config = dict(
    embed_dim=384,
    text_encoder_mlp_ratio=2.67,
    text_encoder_bias='all',
    init='xavier_uniform',
    beta1=0.9,
)
Rows from block 3 of the text encoder, named by matrix and row number. Rows with one number belong to one neuron. Each number is 200 + 40 x the weight over its row's rms, rounded and kept within 0 to 999. All counts start at 0. After the name is the row's rms in percent of the matrix's.
# gate: MLP gate (text_encoder.blocks.3.mlp.gate.weight, 512x192), inputs 112-139
# fc1: MLP up (text_encoder.blocks.3.mlp.fc1.weight, 512x192), inputs 112-139
# fc2: MLP down (text_encoder.blocks.3.mlp.fc2.weight, 192x512, transposed), outputs 112-139
gate.91,109,239,187,168,249,200,121,232,244,118,194,134,226,179,158,212,248,188,246,185,156,137,216,262,143,219,141,210,253
gate.92,091,271,216,254,219,205,208,286,228,178,201,134,230,204,180,201,209,156,241,162,148,209,219,213,253,229,239,223,232
gate.93,084,246,214,232,225,232,183,235,236,171,209,200,249,181,99,172,236,182,299,183,123,126,202,261,227,186,169,254,214
gate.94,118,222,175,322,218,223,183,271,186,195,272,189,214,196,229,124,155,222,178,222,182,202,213,206,187,199,193,273,149
gate.95,110,225,200,235,178,208,279,243,215,221,232,211,246,253,163,187,181,147,163,191,165,200,209,161,189,174,156,223,235
gate.96,146,291,250,253,276,183,164,294,184,148,239,157,265,162,209,182,226,187,230,149,167,206,279,235,215,253,264,246,199
gate.97,072,188,244,231,252,153,233,253,181,231,198,207,222,151,162,220,208,189,237,198,117,208,152,226,299,207,201,250,246
gate.98,106,197,219,282,217,140,209,170,202,197,201,156,261,130,143,210,138,240,179,215,121,198,126,260,265,156,167,198,199
gate.99,092,269,240,207,221,204,166,256,239,239,243,179,200,149,153,184,164,150,201,185,175,206,133,177,230,234,217,176,234
gate.100,143,277,274,239,240,237,158,210,222,183,216,158,277,169,170,197,216,164,203,224,137,177,243,206,224,180,145,274,274
gate.101,126,270,202,212,183,226,136,272,225,162,293,128,211,217,197,138,194,238,191,175,152,181,237,203,157,265,194,230,115
gate.102,085,327,213,242,232,170,231,281,231,152,198,198,226,207,142,136,231,172,270,155,177,223,237,192,211,284,123,207,260
gate.103,081,240,189,237,198,201,143,187,255,194,220,166,248,138,161,108,246,182,184,176,183,203,143,249,183,198,183,180,193
gate.104,094,224,238,273,218,244,181,207,187,218,208,214,254,144,168,150,142,215,144,168,132,200,183,203,202,225,199,223,167
gate.105,101,252,293,250,258,253,129,185,193,132,187,193,256,146,123,190,215,193,262,250,152,158,237,175,218,166,207,213,187
gate.106,107,263,209,203,169,231,138,259,168,179,206,192,188,208,190,171,216,233,253,178,208,216,214,209,186,251,184,216,149
gate.107,096,266,211,207,304,171,191,209,195,189,197,200,269,174,188,125,220,200,202,200,218,154,169,233,275,264,188,239,222
gate.108,121,310,247,186,326,195,186,211,217,135,206,180,267,161,135,123,254,178,257,181,140,186,213,230,195,192,162,248,252
gate.109,056,217,190,156,238,220,200,192,273,176,163,241,208,222,181,234,266,217,286,224,160,205,219,248,202,228,222,212,163
gate.110,083,194,292,253,237,189,181,249,151,191,254,225,230,159,120,172,214,211,263,185,183,217,196,175,254,218,237,211,218
gate.111,091,198,119,210,209,156,177,278,151,185,239,147,183,194,271,207,152,159,179,200,237,233,151,213,209,208,201,256,151
gate.112,090,307,189,201,255,182,183,249,193,169,180,171,230,176,174,156,205,181,259,154,180,207,237,188,182,226,163,272,187
gate.113,105,300,259,283,226,200,218,216,200,215,275,144,230,193,127,201,169,191,209,239,177,213,187,171,209,192,234,216,190
gate.114,072,181,275,171,289,199,241,214,186,221,189,160,216,225,135,186,203,214,203,205,152,110,217,227,196,169,244,230,246
gate.115,082,229,200,206,204,164,191,214,235,85,183,168,204,168,202,185,204,258,220,180,223,147,175,266,179,222,156,207,138
gate.116,173,234,223,250,240,188,124,227,140,181,222,156,249,124,198,188,216,250,181,213,178,241,215,219,227,169,195,248,175
gate.117,094,225,231,269,234,204,261,225,240,213,214,173,208,216,155,161,141,218,216,256,202,219,238,137,235,248,202,192,229
gate.118,096,234,236,243,199,192,175,197,228,150,206,185,250,158,179,146,220,184,237,156,175,202,177,218,214,242,236,129,149
gate.119,112,271,209,286,237,204,152,209,154,170,255,171,218,182,168,187,186,225,180,222,156,241,197,207,196,226,216,251,162
gate.120,074,179,230,280,260,195,192,181,226,166,194,132,273,162,214,142,164,251,177,172,157,207,173,260,239,204,230,222,221
gate.121,093,284,153,193,263,262,210,225,188,138,232,174,218,194,196,157,269,167,278,233,144,183,238,175,188,190,183,266,237
gate.122,081,273,189,191,221,182,158,213,244,188,231,106,284,168,190,181,227,132,192,223,127,219,214,208,213,247,113,230,207
gate.123,124,244,230,249,196,184,137,224,172,129,213,156,208,181,167,203,163,194,257,162,204,204,251,230,234,227,224,204,236
gate.124,079,233,217,158,196,175,205,215,209,218,209,218,221,213,173,158,211,146,223,142,186,184,143,187,233,172,196,279,289
gate.125,078,271,236,208,252,223,168,232,226,145,136,126,204,196,177,184,234,218,254,247,168,186,210,244,226,221,192,235,265
fc1.91,134,156,176,162,115,113,197,126,216,228,157,185,130,204,219,272,215,178,183,179,231,264,164,223,240,180,175,176,271
fc1.92,065,161,209,214,203,227,281,147,231,189,225,206,208,174,133,229,248,159,259,197,167,122,165,235,185,256,239,238,202
fc1.93,067,177,209,186,185,190,220,129,278,203,134,181,169,249,206,276,183,259,204,206,243,182,190,135,216,244,222,193,186
fc1.94,127,206,217,179,180,163,158,195,165,190,153,199,220,179,191,254,234,218,207,135,223,273,182,238,213,250,204,193,225
fc1.95,153,197,245,209,173,210,232,213,286,236,176,190,226,205,97,209,179,219,206,219,111,196,186,164,183,216,167,124,205
fc1.96,137,176,148,142,237,174,237,119,239,215,111,214,182,165,160,210,209,152,235,267,188,185,119,196,177,163,141,132,253
fc1.97,067,184,199,183,225,253,172,130,212,239,182,204,223,165,219,172,245,187,164,212,170,228,212,204,158,200,185,201,244
fc1.98,100,134,196,154,161,233,181,90,209,212,182,151,207,229,173,213,174,173,206,294,141,193,191,179,121,140,165,196,146
fc1.99,081,164,215,232,169,156,148,157,173,174,153,162,193,255,213,311,215,212,165,226,212,238,242,204,267,120,175,189,200
fc1.100,145,131,193,229,213,202,274,234,175,203,246,236,220,222,204,183,170,203,148,141,235,192,180,160,203,241,312,160,119
fc1.101,161,174,214,247,213,169,219,164,116,259,180,196,203,192,207,260,150,224,190,188,244,302,180,177,250,187,254,197,222
fc1.102,071,258,138,168,179,243,195,225,241,157,186,185,236,219,221,222,185,202,150,260,264,218,154,196,168,194,183,184,144
fc1.103,078,199,190,167,172,236,167,172,226,138,204,136,226,253,235,209,180,201,207,122,194,138,143,192,179,211,189,123,158
fc1.104,078,121,223,192,149,222,254,174,147,230,162,167,236,166,226,166,179,245,218,188,177,135,183,159,186,132,174,161,242
fc1.105,077,201,204,164,185,142,179,169,210,172,188,221,135,220,276,207,174,164,215,151,276,174,158,254,209,232,179,222,262
fc1.106,124,231,253,197,167,152,127,258,142,200,261,184,218,199,177,226,167,217,221,198,254,230,237,187,263,227,254,183,134
fc1.107,079,145,163,220,199,175,201,255,168,128,122,170,238,166,249,224,102,136,189,136,184,233,265,253,186,176,259,177,147
fc1.108,080,238,214,178,171,197,211,134,133,232,154,163,170,186,281,216,210,210,209,165,240,255,212,221,210,231,165,226,287
fc1.109,072,250,145,236,228,212,203,149,231,237,194,204,242,250,243,168,221,215,138,262,233,108,176,200,239,249,242,251,192
fc1.110,087,226,236,204,213,225,257,128,279,174,191,179,222,286,223,195,176,149,193,251,203,202,252,240,161,248,200,241,225
fc1.111,090,211,160,212,213,205,258,208,220,207,156,180,239,135,163,139,243,234,249,261,186,173,247,183,228,151,174,226,225
fc1.112,083,232,200,224,184,202,172,165,188,153,228,227,196,256,160,180,214,297,166,186,246,214,226,173,188,222,269,145,137
fc1.113,091,265,209,295,162,243,188,185,144,218,298,139,282,228,155,177,229,239,168,273,190,250,192,215,191,188,211,265,147
fc1.114,078,159,202,171,226,159,141,134,238,143,237,223,236,237,165,215,134,278,186,178,219,217,240,143,241,206,228,213,153
fc1.115,090,146,219,200,194,173,193,138,232,198,121,204,237,178,215,278,159,195,218,204,227,171,199,219,264,241,265,201,210
fc1.116,196,159,165,209,203,193,238,124,215,238,168,186,207,155,174,183,250,226,171,254,175,200,107,169,161,182,142,179,209
fc1.117,091,217,202,194,206,180,154,153,196,188,206,211,253,232,175,197,128,226,217,230,205,233,167,229,184,259,298,209,153
fc1.118,105,225,252,207,166,179,194,209,187,298,213,198,202,194,210,205,177,244,182,216,208,189,206,141,169,181,216,167,176
fc1.119,142,169,186,191,129,192,179,252,176,220,199,211,230,265,200,211,158,219,187,134,270,185,227,164,171,256,278,180,132
fc1.120,075,181,219,209,179,181,194,171,235,205,123,138,228,239,178,304,178,198,186,210,225,185,105,215,194,115,232,205,138
fc1.121,075,231,209,258,138,144,202,225,268,163,171,182,237,248,240,277,275,226,212,225,187,244,137,191,150,213,143,198,255
fc1.122,095,204,173,160,243,236,154,223,170,147,166,197,250,209,152,176,249,162,291,134,145,197,243,249,238,184,98,267,236
fc1.123,150,231,256,254,171,175,155,236,160,221,235,171,211,195,211,203,166,219,176,226,201,240,281,194,217,199,216,210,153
fc1.124,070,145,271,200,173,234,117,189,265,225,179,163,144,124,209,234,130,249,183,165,151,162,183,163,219,261,135,212,218
fc1.125,068,258,181,234,157,178,124,210,213,185,105,237,238,174,192,220,151,180,165,233,234,246,120,157,131,266,124,173,209
fc2.91,138,184,214,206,226,189,152,181,200,178,217,149,262,94,144,185,191,260,210,252,147,223,165,213,228,122,182,192,196
fc2.92,068,141,206,186,157,144,201,159,225,202,234,263,258,181,277,194,190,175,179,243,161,212,130,240,247,258,210,187,206
fc2.93,067,134,160,185,179,210,159,116,203,185,157,183,209,300,176,243,234,213,176,229,254,213,126,230,160,269,162,139,140
fc2.94,146,243,216,246,252,236,184,203,151,165,253,253,236,173,222,200,263,181,223,178,171,215,193,241,262,168,218,312,224
fc2.95,141,139,254,248,241,268,159,189,122,155,206,179,269,99,147,217,160,206,204,203,128,198,216,205,234,159,247,205,218
fc2.96,140,219,182,237,156,210,232,207,194,286,207,222,151,268,238,175,191,202,191,245,212,208,208,144,168,228,231,174,136
fc2.97,070,219,174,283,263,237,197,206,145,221,297,190,229,223,235,195,269,201,227,219,227,267,270,191,217,178,128,233,246
fc2.98,095,182,215,130,279,196,228,224,161,186,165,203,191,173,174,227,259,263,228,214,184,201,287,237,241,101,167,236,193
fc2.99,077,140,260,184,162,307,168,238,167,275,186,186,246,154,240,189,170,157,161,193,155,192,282,187,189,201,234,276,160
fc2.100,135,219,206,131,236,168,160,179,283,113,207,210,188,207,166,225,167,209,241,183,189,168,188,249,168,265,190,160,190
fc2.101,166,239,183,227,329,226,206,267,183,160,229,162,249,155,180,195,255,193,242,182,176,182,229,225,224,183,214,244,228
fc2.102,072,203,199,152,205,155,159,185,244,150,160,230,146,210,251,195,210,266,243,254,149,245,201,152,167,199,215,164,228
fc2.103,073,222,260,248,216,161,237,165,205,135,204,192,245,99,212,175,236,270,208,214,208,205,254,198,153,151,178,185,269
fc2.104,084,169,181,166,228,140,245,231,209,230,189,167,145,181,229,148,221,182,267,242,166,211,247,177,161,202,171,240,158
fc2.105,091,202,141,218,195,169,212,190,125,223,241,172,184,164,193,150,250,281,166,185,233,198,260,221,194,158,199,197,140
fc2.106,114,204,180,239,269,152,170,236,141,184,189,182,220,132,214,250,201,183,227,105,227,183,198,233,250,124,154,206,225
fc2.107,085,175,184,258,245,245,143,132,212,246,209,156,283,182,114,230,153,171,193,266,147,221,172,168,217,203,177,227,248
fc2.108,089,182,203,256,145,159,221,161,195,267,267,195,164,205,243,246,209,255,97,253,221,215,190,228,239,179,214,264,191
fc2.109,070,181,160,162,217,168,202,219,258,214,208,219,227,219,119,150,190,211,220,250,204,229,178,157,234,265,221,201,255
fc2.110,081,205,139,176,215,191,222,230,170,188,143,232,172,224,200,224,242,196,242,249,157,278,163,193,164,254,199,153,209
fc2.111,096,226,183,168,186,183,193,227,235,211,204,252,142,216,201,117,162,177,218,219,266,177,203,162,167,258,172,191,193
fc2.112,084,205,144,220,244,138,143,248,220,184,165,140,112,159,240,255,158,198,289,161,159,201,183,215,268,228,166,251,278
fc2.113,091,184,257,199,311,219,97,296,142,224,212,135,204,84,180,193,214,231,204,163,115,247,184,194,274,195,211,204,213
fc2.114,079,179,114,188,188,257,239,182,275,207,215,214,139,234,208,198,188,153,169,191,221,180,181,232,153,210,145,220,178
fc2.115,095,213,178,212,231,200,122,181,219,187,254,128,276,132,117,200,252,176,165,204,90,142,222,185,207,230,169,216,193
fc2.116,193,210,199,171,164,234,257,198,246,268,220,227,176,257,190,189,219,191,228,231,203,179,230,133,171,201,225,168,154
fc2.117,093,257,142,205,150,214,202,170,206,214,203,209,153,322,230,192,190,229,159,231,213,166,211,215,195,235,160,233,112
fc2.118,102,162,173,150,185,207,261,199,169,139,106,252,212,216,200,283,168,177,232,224,269,173,227,261,199,210,238,168,219
fc2.119,131,143,189,187,245,219,236,181,135,190,166,165,233,164,244,225,206,143,196,180,233,207,198,265,276,134,192,214,244
fc2.120,072,127,209,112,161,171,204,207,195,215,173,207,253,237,191,181,201,243,162,132,193,175,255,194,258,206,260,229,202
fc2.121,074,144,186,180,202,195,248,255,162,242,171,270,226,214,169,263,215,115,211,157,269,153,170,248,251,160,179,182,111
fc2.122,095,178,225,283,200,220,197,141,209,240,257,218,210,169,211,191,216,232,167,182,154,204,235,158,168,164,167,202,138
fc2.123,149,172,212,208,236,189,208,182,121,143,127,218,205,190,238,227,183,159,188,164,231,216,228,248,283,173,201,271,244
fc2.124,076,129,190,197,157,256,210,249,210,213,159,195,160,239,219,205,121,138,145,219,217,127,205,235,217,225,197,158,223
fc2.125,063,239,232,215,155,227,253,174,209,236,216,220,251,165,153,258,160,234,244,249,241,212,214,180,203,153,170,183,253