A small contrastive audio-text model, trained from scratch.
Training: adamw at rate 0.0023, 2800 steps, batches of 64.
Data: trained on single notes of musical instruments (NSynth), 1.0 epochs.
Rows from block 5 of the text encoder, named by matrix and row number. Rows with one number belong to one attention dimension. Each number is 500 + 40 x the weight over its row's rms, rounded and kept within 0 to 999. All counts start at 0. Numbers have three digits each. After the name is the row's rms in percent of the matrix's.
# v: attention query, key and value (stacked) (text_encoder.blocks.5.attn.qkv.weight, 576x192, the v third), inputs 64-127
# proj: attention output (text_encoder.blocks.5.attn.proj.weight, 192x192, transposed), outputs 64-127
v.61 080:551456476493469526474464547535489522506526517472437524583510454534427533439457459518492532486545503472551493458476552471474480472495478433451516549452478542487509484530458476480464539505439619
proj.61 091:557518613414514451478476494452487549526478472520501491529416491498473490513558536452528520407422453457520607453460457528486502531490545451542488529502540456555547450519527490489519570480488538
v.62 116:479436450512490525495476517543539477565446527521518521531450557465530494503515484480490512501536577462567518510464589540458569532450450516494454472537453489473581504544498444506521513492492474
proj.62 113:560573516590522471555537523481521459476512475475517484483523511524477479411507566510479573501532560531499513523489491516531457399514482484567435520478557531455514499481491583511497433551428472
v.63 075:463456513513508523486480538591580502562495550498456556543397528478505490506495537510491477471500502534554508501428586549479525477492439485526442515502482559528557491565528445516491533480467479
proj.63 075:510525467585516529537481498551464539542463541449528448494509526464509468407509532482506578514476499516471507447533535560516495462491521424520457529477562539490549523426466542513514435531427530
v.64 058:454483519487587448436565491483446498492496517468526573433497439481537542498540492471528494517516501488472488532541459503429494524535460569468483534470524459507473441514491390522452565543527552
proj.64 061:534495468446536542404481530600480495473453489515520555501433538500531492569471521556582471480472484482437512539452449553574509464517486558512440476470455528500461462479453514506492560483474468
v.65 082:495488526509565517502524449494467532500443490508516453498530470532462509504516532564546468460463481495457455463537501527482438521536497486490541552489482483535428521506459509470513508501515601
proj.65 085:467445447459469517503496489520463453538525558502403542545553507492552516572462476529525440468532481510549443500522484455534538603514424558470530478512428457587496575535506501513565497487501478
v.66 084:488457432473502506522571546489484484506545484508468537522571453535463529444514446461488512516548527521506484590508536488438503503458438496456438449463473476468526440536494421512461521536540492
proj.66 085:501563572571554429515498470513606521515465494532536538464448493547527393525462539571476543558471465511460501475461511529587482480466560474449522534551611554557443503466510581545565501465496467
v.67 080:450524464460464471519476546473471467468560502488510549523464518497527513477490465412460524519531550495565516536480541529514517495478496505505446467528452442448540471474504432517470506560559442
proj.67 086:559605546561518452535452520416463544536472446511531433463501520482479416494516507486453604499502499462499540474444489486470437466480526479522498556491517497448481530433537530465483445570491485
v.68 076:480504593539514456517462479525511504511498488482505485497472522512532488554504511525516511490439425544486502404514455536609507503549558494525511539564558562573472557474476520507545507454504478
proj.68 080:523472448485455579422513520583480499550422541462427534571539461485517557452528522567534452501551583521501517545477558543493538521540478521532465425450452457516491531491512468511434470523479537
v.69 102:535523517538562474542549495505495522527450475520507477521566485554451481487511572530528525511450390497457529482578453539452480500533545495517510490521534545543462534469519557478499468485488533
proj.69 103:433462415510545520518505450555505449524529480548511560450583502483527528562465452523511386503495516538545476498550496460509566515471515551475553470510424488486508501509472480474505450466560457
v.70 069:534512585506479531466403507512523574476403507481487454456441522488566500524530513565530506455525474493492472444452523467530507509549540489572520571504502514518495512466499527531481480468463518
proj.70 065:542454485435421577471448498560429491465468506471438536577434487449517516463476490539515440510482507398479448490489518513434525581525423534504548530541457500475484474524529456455504500468456551
v.71 051:529512591461554466454516477463511564499589515548502521532460445539544491466477533503471466505423446517441525465523449450615449472527442462476558520513512511526529526539452388513462484518533517
proj.71 063:554516436452451493538486532586510498510462479447436527498523486464494459499415456545535476456508541455546466445533479504537435425513456524568547515511496546452506479553482448504511471475516541
v.72 071:488516543519550491477497455532533515520451476501504467460565515510497505544531583513526536512479457480456527474578422533505435539546520478552542541512562555538437503445460534487557474442527516
proj.72 076:472488420516518589498546488533451436513540443507497556469584455467483521504462500526518414533531575464543483543580504463488502511533434584478489487513444459522522524552522436514502556522536465
v.73 098:483454426494482530504534495462457465486542515471470531519505500503500545473531437450474484526553610507519512553467548488501532491478411516476472470428459485426548513510492436506452488531503438
proj.73 099:479553584460523478509499550515574564517515524503512509533410487560531430489478560449477555513436418544479544496475498516532499479493535437479480579532569529529522472487534556510533472513465459
v.74 060:513508462473479451522491536509471498519456482427550546574526498522481485467480461427472513525531521487536480580473494469477569514420512481482424437490500444499477516500508498492467508545478439
proj.74 063:475565581491506432560444422478523470503481511520517517487471483555528454474536475492522473568449456591507456535506419476527533443535566473479476477484494453498460424510537541449476544565480523
v.75 067:493463491454513496459437484494486545454439510507463456454482441451502527495511453510506498451574542457479491511526495493393536507492456555486504515423451469454513388561450459541472487551520533
proj.75 072:553474608441497529557524577467472483427516527548481478436521544467476491527498507472476520537478508473520442452434480504527501550519477519489528550522537462515449505490532501506568466387537546
v.76 062:462527463568394473578500492516517492542487457491481487509568505512491486499533484513501552529506425546546492543514439479502551513461504537520417430514553484502461533480555536460490513490464454
proj.76 069:463563520543532422514505488389452532546592475481579532425544441559464453478491476442460449549517497574507522517547485464452541567448508466469487500514510483468472439455512452543507545526503475
v.77 072:523498439548529531517589475512476479525482465482504524487623434582452521509512563489561499502497504535460445548581444502450464511484501514499507473506532536476427521506514525441473476472524495
proj.77 072:465524431496553463492570456476530440451518523564531505413530482534579477574502546583546458543537544540537449505564493475520528548473482536519525495501486511533471459469455463505466554549586440
v.78 077:465457496462454548506457523522490481497495506487502493527446517484518493498531442484482468532531539487543521481480562444544510450444485492489520470510494501466543550537495451533515543555492447
proj.78 079:546504526464501512461456575531544537474468439494509456517430522486470457489506504466460601506438493443469517428414496514472440472457553479449483539508577468464507503557510527482505551474492527
v.79 102:469442456452486491476535487441442482487589487480497534530485472495467519446480440434476511520523614468517492578489533513483486502476432519469455445444451484458531439516498412509470499560532477
proj.79 100:477580611551483455514469515457540550520511533535587498501424505523535432523478523473432574511419455481520504465474480507556443422491524476490515527543568496526451490462524575514526493466444462
v.80 063:510476520563410446503475490509565511500543506529534459561434508501504476498499526487488502521453435481479555419514517523526464504476544440518455468535549567520510585444545525454497526477513465
proj.80 064:528503455537487420488491444458442479522524514486537477551534529516440501484509465506486487476520516472509509494540491519416443455431478427493525501458449517424548478557442483489511404589475518
v.81 067:444521543489476415530554544440529496522572482538542572556464499476469466511512472458464537529447482481514527544527439498457523512514503477469489491541537496514564463493531446527540518502530454
proj.81 072:505514421606485525536530485473529520488475521499533534540527458517500442441537437523498484442509565533473555547480506460521492455482551479557475462482537530463539467452473540506537430529515511
v.82 108:488523563536481482527487516563563491539492492513554525480462557470541459536508559512499515487469444511508546466490434559515549480506563493477503496567573543526486522473529551492567505445511495
proj.82 108:461495463519527534483514486471433432563500520504536463452566535508428573444467445498524481480581545510455499530551510502461497475511513538533491426458436517433496476438458436529421464538533529
v.83 075:550478433491576543461441446480474496454414508485439487513565438499467555477482466538520470523534561482531497477492546485480497532475495498508520495411471427461453489507478528496494525548447531
proj.83 075:473478556433488480530496565484580534495520546472556522479414513496563463552525524481515533527486428421491544470475477502496556596507539508519470560567467434566485448584474526493504560453511541
v.84 079:522510480473528522531519492527527520538407457462468472459528488534498494502503581520583505472459447549443483473512435516489478557508574486555543542516507494528453512451494580514538487475495539
proj.84 080:444469437431509576481482441538466508492465477522444504537481522519567548549487464551589465502566564509482396554545535446500548601472510541484519413507449492485524494538462447520453534477574458
v.85 051:508531525479506495472529475518517541433482468503462525508563477485489510442468522511522474470506506464391447479556534476546421497528496525511574473489488468503470442459494477513424516499548577
proj.85 063:500520472425416506429505557567502504474539522477483521467515550535528480535525524467467523565460528460540454507524463446466466522545524464480489521512431532492529454538509543537583532414562480
v.86 092:463434433502499545462528463440466528483533523476477464522531457482450541465475440481511484466551593487487497537486538508456511482526442543493481477457447482472517425564500446517463489526519517
proj.86 093:546501546509519474580459554495545529501564512519476466527412516489555463543515542491483532524454425525563511463464437481566435523480539421476528533583582540549500544513527512505535503478505508
v.87 052:441550482508477456574529526462541460567496501550529480467527506557475446475508554490463536502453435534496557479601410502501521487500540488476490471533523501507538531477532487531506527451501519
proj.87 064:547475391560448520524558501448467457482576550472477543439585544570461470451474509504519431469563551567451541560535503465527457501447522501559487459520504467527462520432488517510416499610520486
v.88 074:498566547484446451529441487498561493487493543518554511516447525481576480499537486491415472543548492525511512508448519525541530449488570505501453469526528456463540512510543504500481516498519416
proj.88 077:534511478499487525566443535464461560488518420466537445479533530524446527472468523478478559443472497533523555462450502539436490483524461525475486532410519546433501471497478522493452477523485539
v.89 067:501493456500468561473473482521496513451468540502504542521470506446512574495509456532514489467549556486509477472455555454490522496514497528514532512435437421423539470537471435488489517498457484
proj.89 076:534536618487452473528435566547480556494468523470459494518424538473490505541483536443498569496448399453473485485459477462530465537559515440513501525495510499493526463540560539453559548410485483
v.90 071:507482528495427468483483474499466500478570537518538499530435555445498512494493429489407512473523523515533517485432523491471565463445451512456444497464514496481516456501515507534514501523472414
proj.90 070:572553515524486425562509526428483561554502517514506413449485532509497497428489524426433627504488431528452534507444485505475487433503534489516460523503500586499518478510520559465514481579493529
v.91 064:527518424482510517543572453432423470470477520494487462504588470521408498448517469477531516480500525486521469562492521480368562535464479491472474504470489459458474427492466479465472522530485551
proj.91 069:479564586501576505570495570428537495480576509436541466488479453475544455555555460431480485501453471484488513525465416485516538460451559509545470485524498507557521545474452528466471541497558527
v.92 077:521485495486594508492477498511505526527411505460445409479536431506480521529496522586546531477507443513433497441566523489529431491516544496560578543517501544505437534472476498479504469464476570
proj.92 083:450426522414512540461523467603548475519425542534466539571528477425546551581523471536579506502480457481533458500502512460506529557507474546467521475521478521558459524572470495467512554467519460
v.93 067:439465488490470471527481558462498460475582465511544497499475468502545492510489463437424513555561563500523520533501536510497558490403461500448489455509462457431502445535494455526494497520521425
proj.93 072:466604553516524469478544470479513547527452507437531451444457478540450478499547497584514499520469447500499582498477468492539455382514575429469501523505547570456534467476540529507475458520496452
v.94 091:463435481495466513502487522466468463507584507483498539507446501459484553454522421475442464479563586481554480591481529475478495532481446512466480455455467472432555467529512430519475484557495474
proj.94 094:497595616543463485504453521450549486506529492462529479529463500544463444474532521547455557546482455502536555463424473516557483481496574401474483559490594558506497516487496525491504461504465508
v.95 080:493477473525470443527593511434460484512589450531512545496566503548479489489492476456444512494483482458553495583516499553437504520444424527490460472499514498489532457516500507470509466510548497
proj.95 080:444553469559518419538529464413481437543602537457524537465552533584539470511472514522484455488527455588493559516506425489540466463491504541469505493548562495516492474395452476501481454515548491
v.96 104:479469475469454544441473503484495500473544550490454526500420489457542526514504390460451477500569608533507474527465561487537500485496478504489507478453452447471549446520489399507448530522490432
proj.96 102:522559596471447494542427567518511578528496465486536462526402543506501465441528518482501614510487473484510542438424495521486443452510504423489436555473512525479491473546503539516543482469442518
v.97 089:462476487447454487488481530492517504452520530486513536524401499437576503504509414480424484489504564494553512532468517504548542473453504510463459477518486512497566479519521436504465504545516458
proj.97 088:537524538521503503513449522467475566495480496508524442503439510519467505451536540474496625532470470486490561426420489561500462425503545427465474508457524563487512510557486568445507465529412528
v.98 076:474543560532530489544517490529499480542471493501535473443545533515472469489470548518520543497471443471430534468531422497466462500575565499512507505578538521568471497477536516532570494445477575
proj.98 082:505429385478483561477571495486471434520526508549469494459536483557466531484539455550483396516549582486511499514561498529492510521472460581505541428507431492516457514469523478477468500539573471
v.99 107:511455462477538547459527478450489514484489537497479474485557436531458558467483485483552467477562550517463460544492533454466451488508452485496511528428460461442502460544447490485445495520493551
proj.99 107:519502594426495491507484517554536510470505481554524534543415479504537456589536480456510505536430393481562489490460521511530479526476498513473457527546502450536460541526523534521542564458513486
v.100 077:523540554515493463475414539518563484502523496530535489483413563471544489557481501507449502474455450496488505456448516540598501469526528471525526558513500497551493563513562471472513505469479499
proj.100 070:566514501520463571510472528512456485459505463459506463457481465485516517454451505542553525455556603434451522494528563533450495451517498458497515511412478551416529491584487442507461518494500545
v.101 074:516535501484546508465452443545478526485427525458490422476528444490475553486496560529606504448530485525481495468495502451478477529577507497552571534477495519488449502490453525538521479525470583
proj.101 078:508431468422524520447445533563439467509501504507442549517518444479573508582492457510497492519468491467532427500482471453487523539483493545522477479553432444533544511533526469489532549399520539
v.102 073:511591508544536468510463511540526453502440488467497512477521484524482450546546567539489478550464468512493512402496487463531518489544588504480511516552555556530485603466526531452555491509494455
proj.102 076:516419458512444521422523440568535541560422505459538531477498469454511561501488542471554437516584528523500501509550507509479561481503449495474495481432456460457489501495466494547419488577540568
v.103 078:437483482524457482540578539464488484587561465526534552560456539477491472475484478401463476528471533484556476534505482515503527476474489491483483468520495520518573476467563430472549513482515478
proj.103 081:494508513599555504491525460444561495479514461460544478481541551544432454485477472539506572532502494554499494539513463537507428387458512528528489458513546516492489538378522551529480488511520476
v.104 069:513507520484444498449444531541548511491491503450478478511452525455577543474523467474486523477534528528533514477419516485578484479458553482535543540502462519452555520482495480514495493507491445
proj.104 072:569499517463481541495479530506562538525450519448464506563482507512534519497467473486489583516488446479467478446489479496453466554533541504487524575516454472461557512540498507517493549497445539
v.105 060:468481416532525473529548513466482452446504543479478494482520493513498519500516530542556536500569508461510489531487509510349571504477447538516499444479506452501461442549466510520463494506481489
proj.105 065:435531551541563490509540455445480465419565450466531471478511488511451472501532510483490521576479458484448479535493407437605539487468503527489473485546565459528453518427540525510522576501509430
v.106 089:557503474495564510498551457490500517573457469509477448524581447532456506508487584538553491498471426474457475509588491483508473540491510485531496540488518500508460519496490556468474476487502555
proj.106 091:427449469495549508491491493551546487450521484509517559452501451478546504571458451552506411528492477517509404509544510457546573576478509507451494517543505508507483510502508484495523515455573485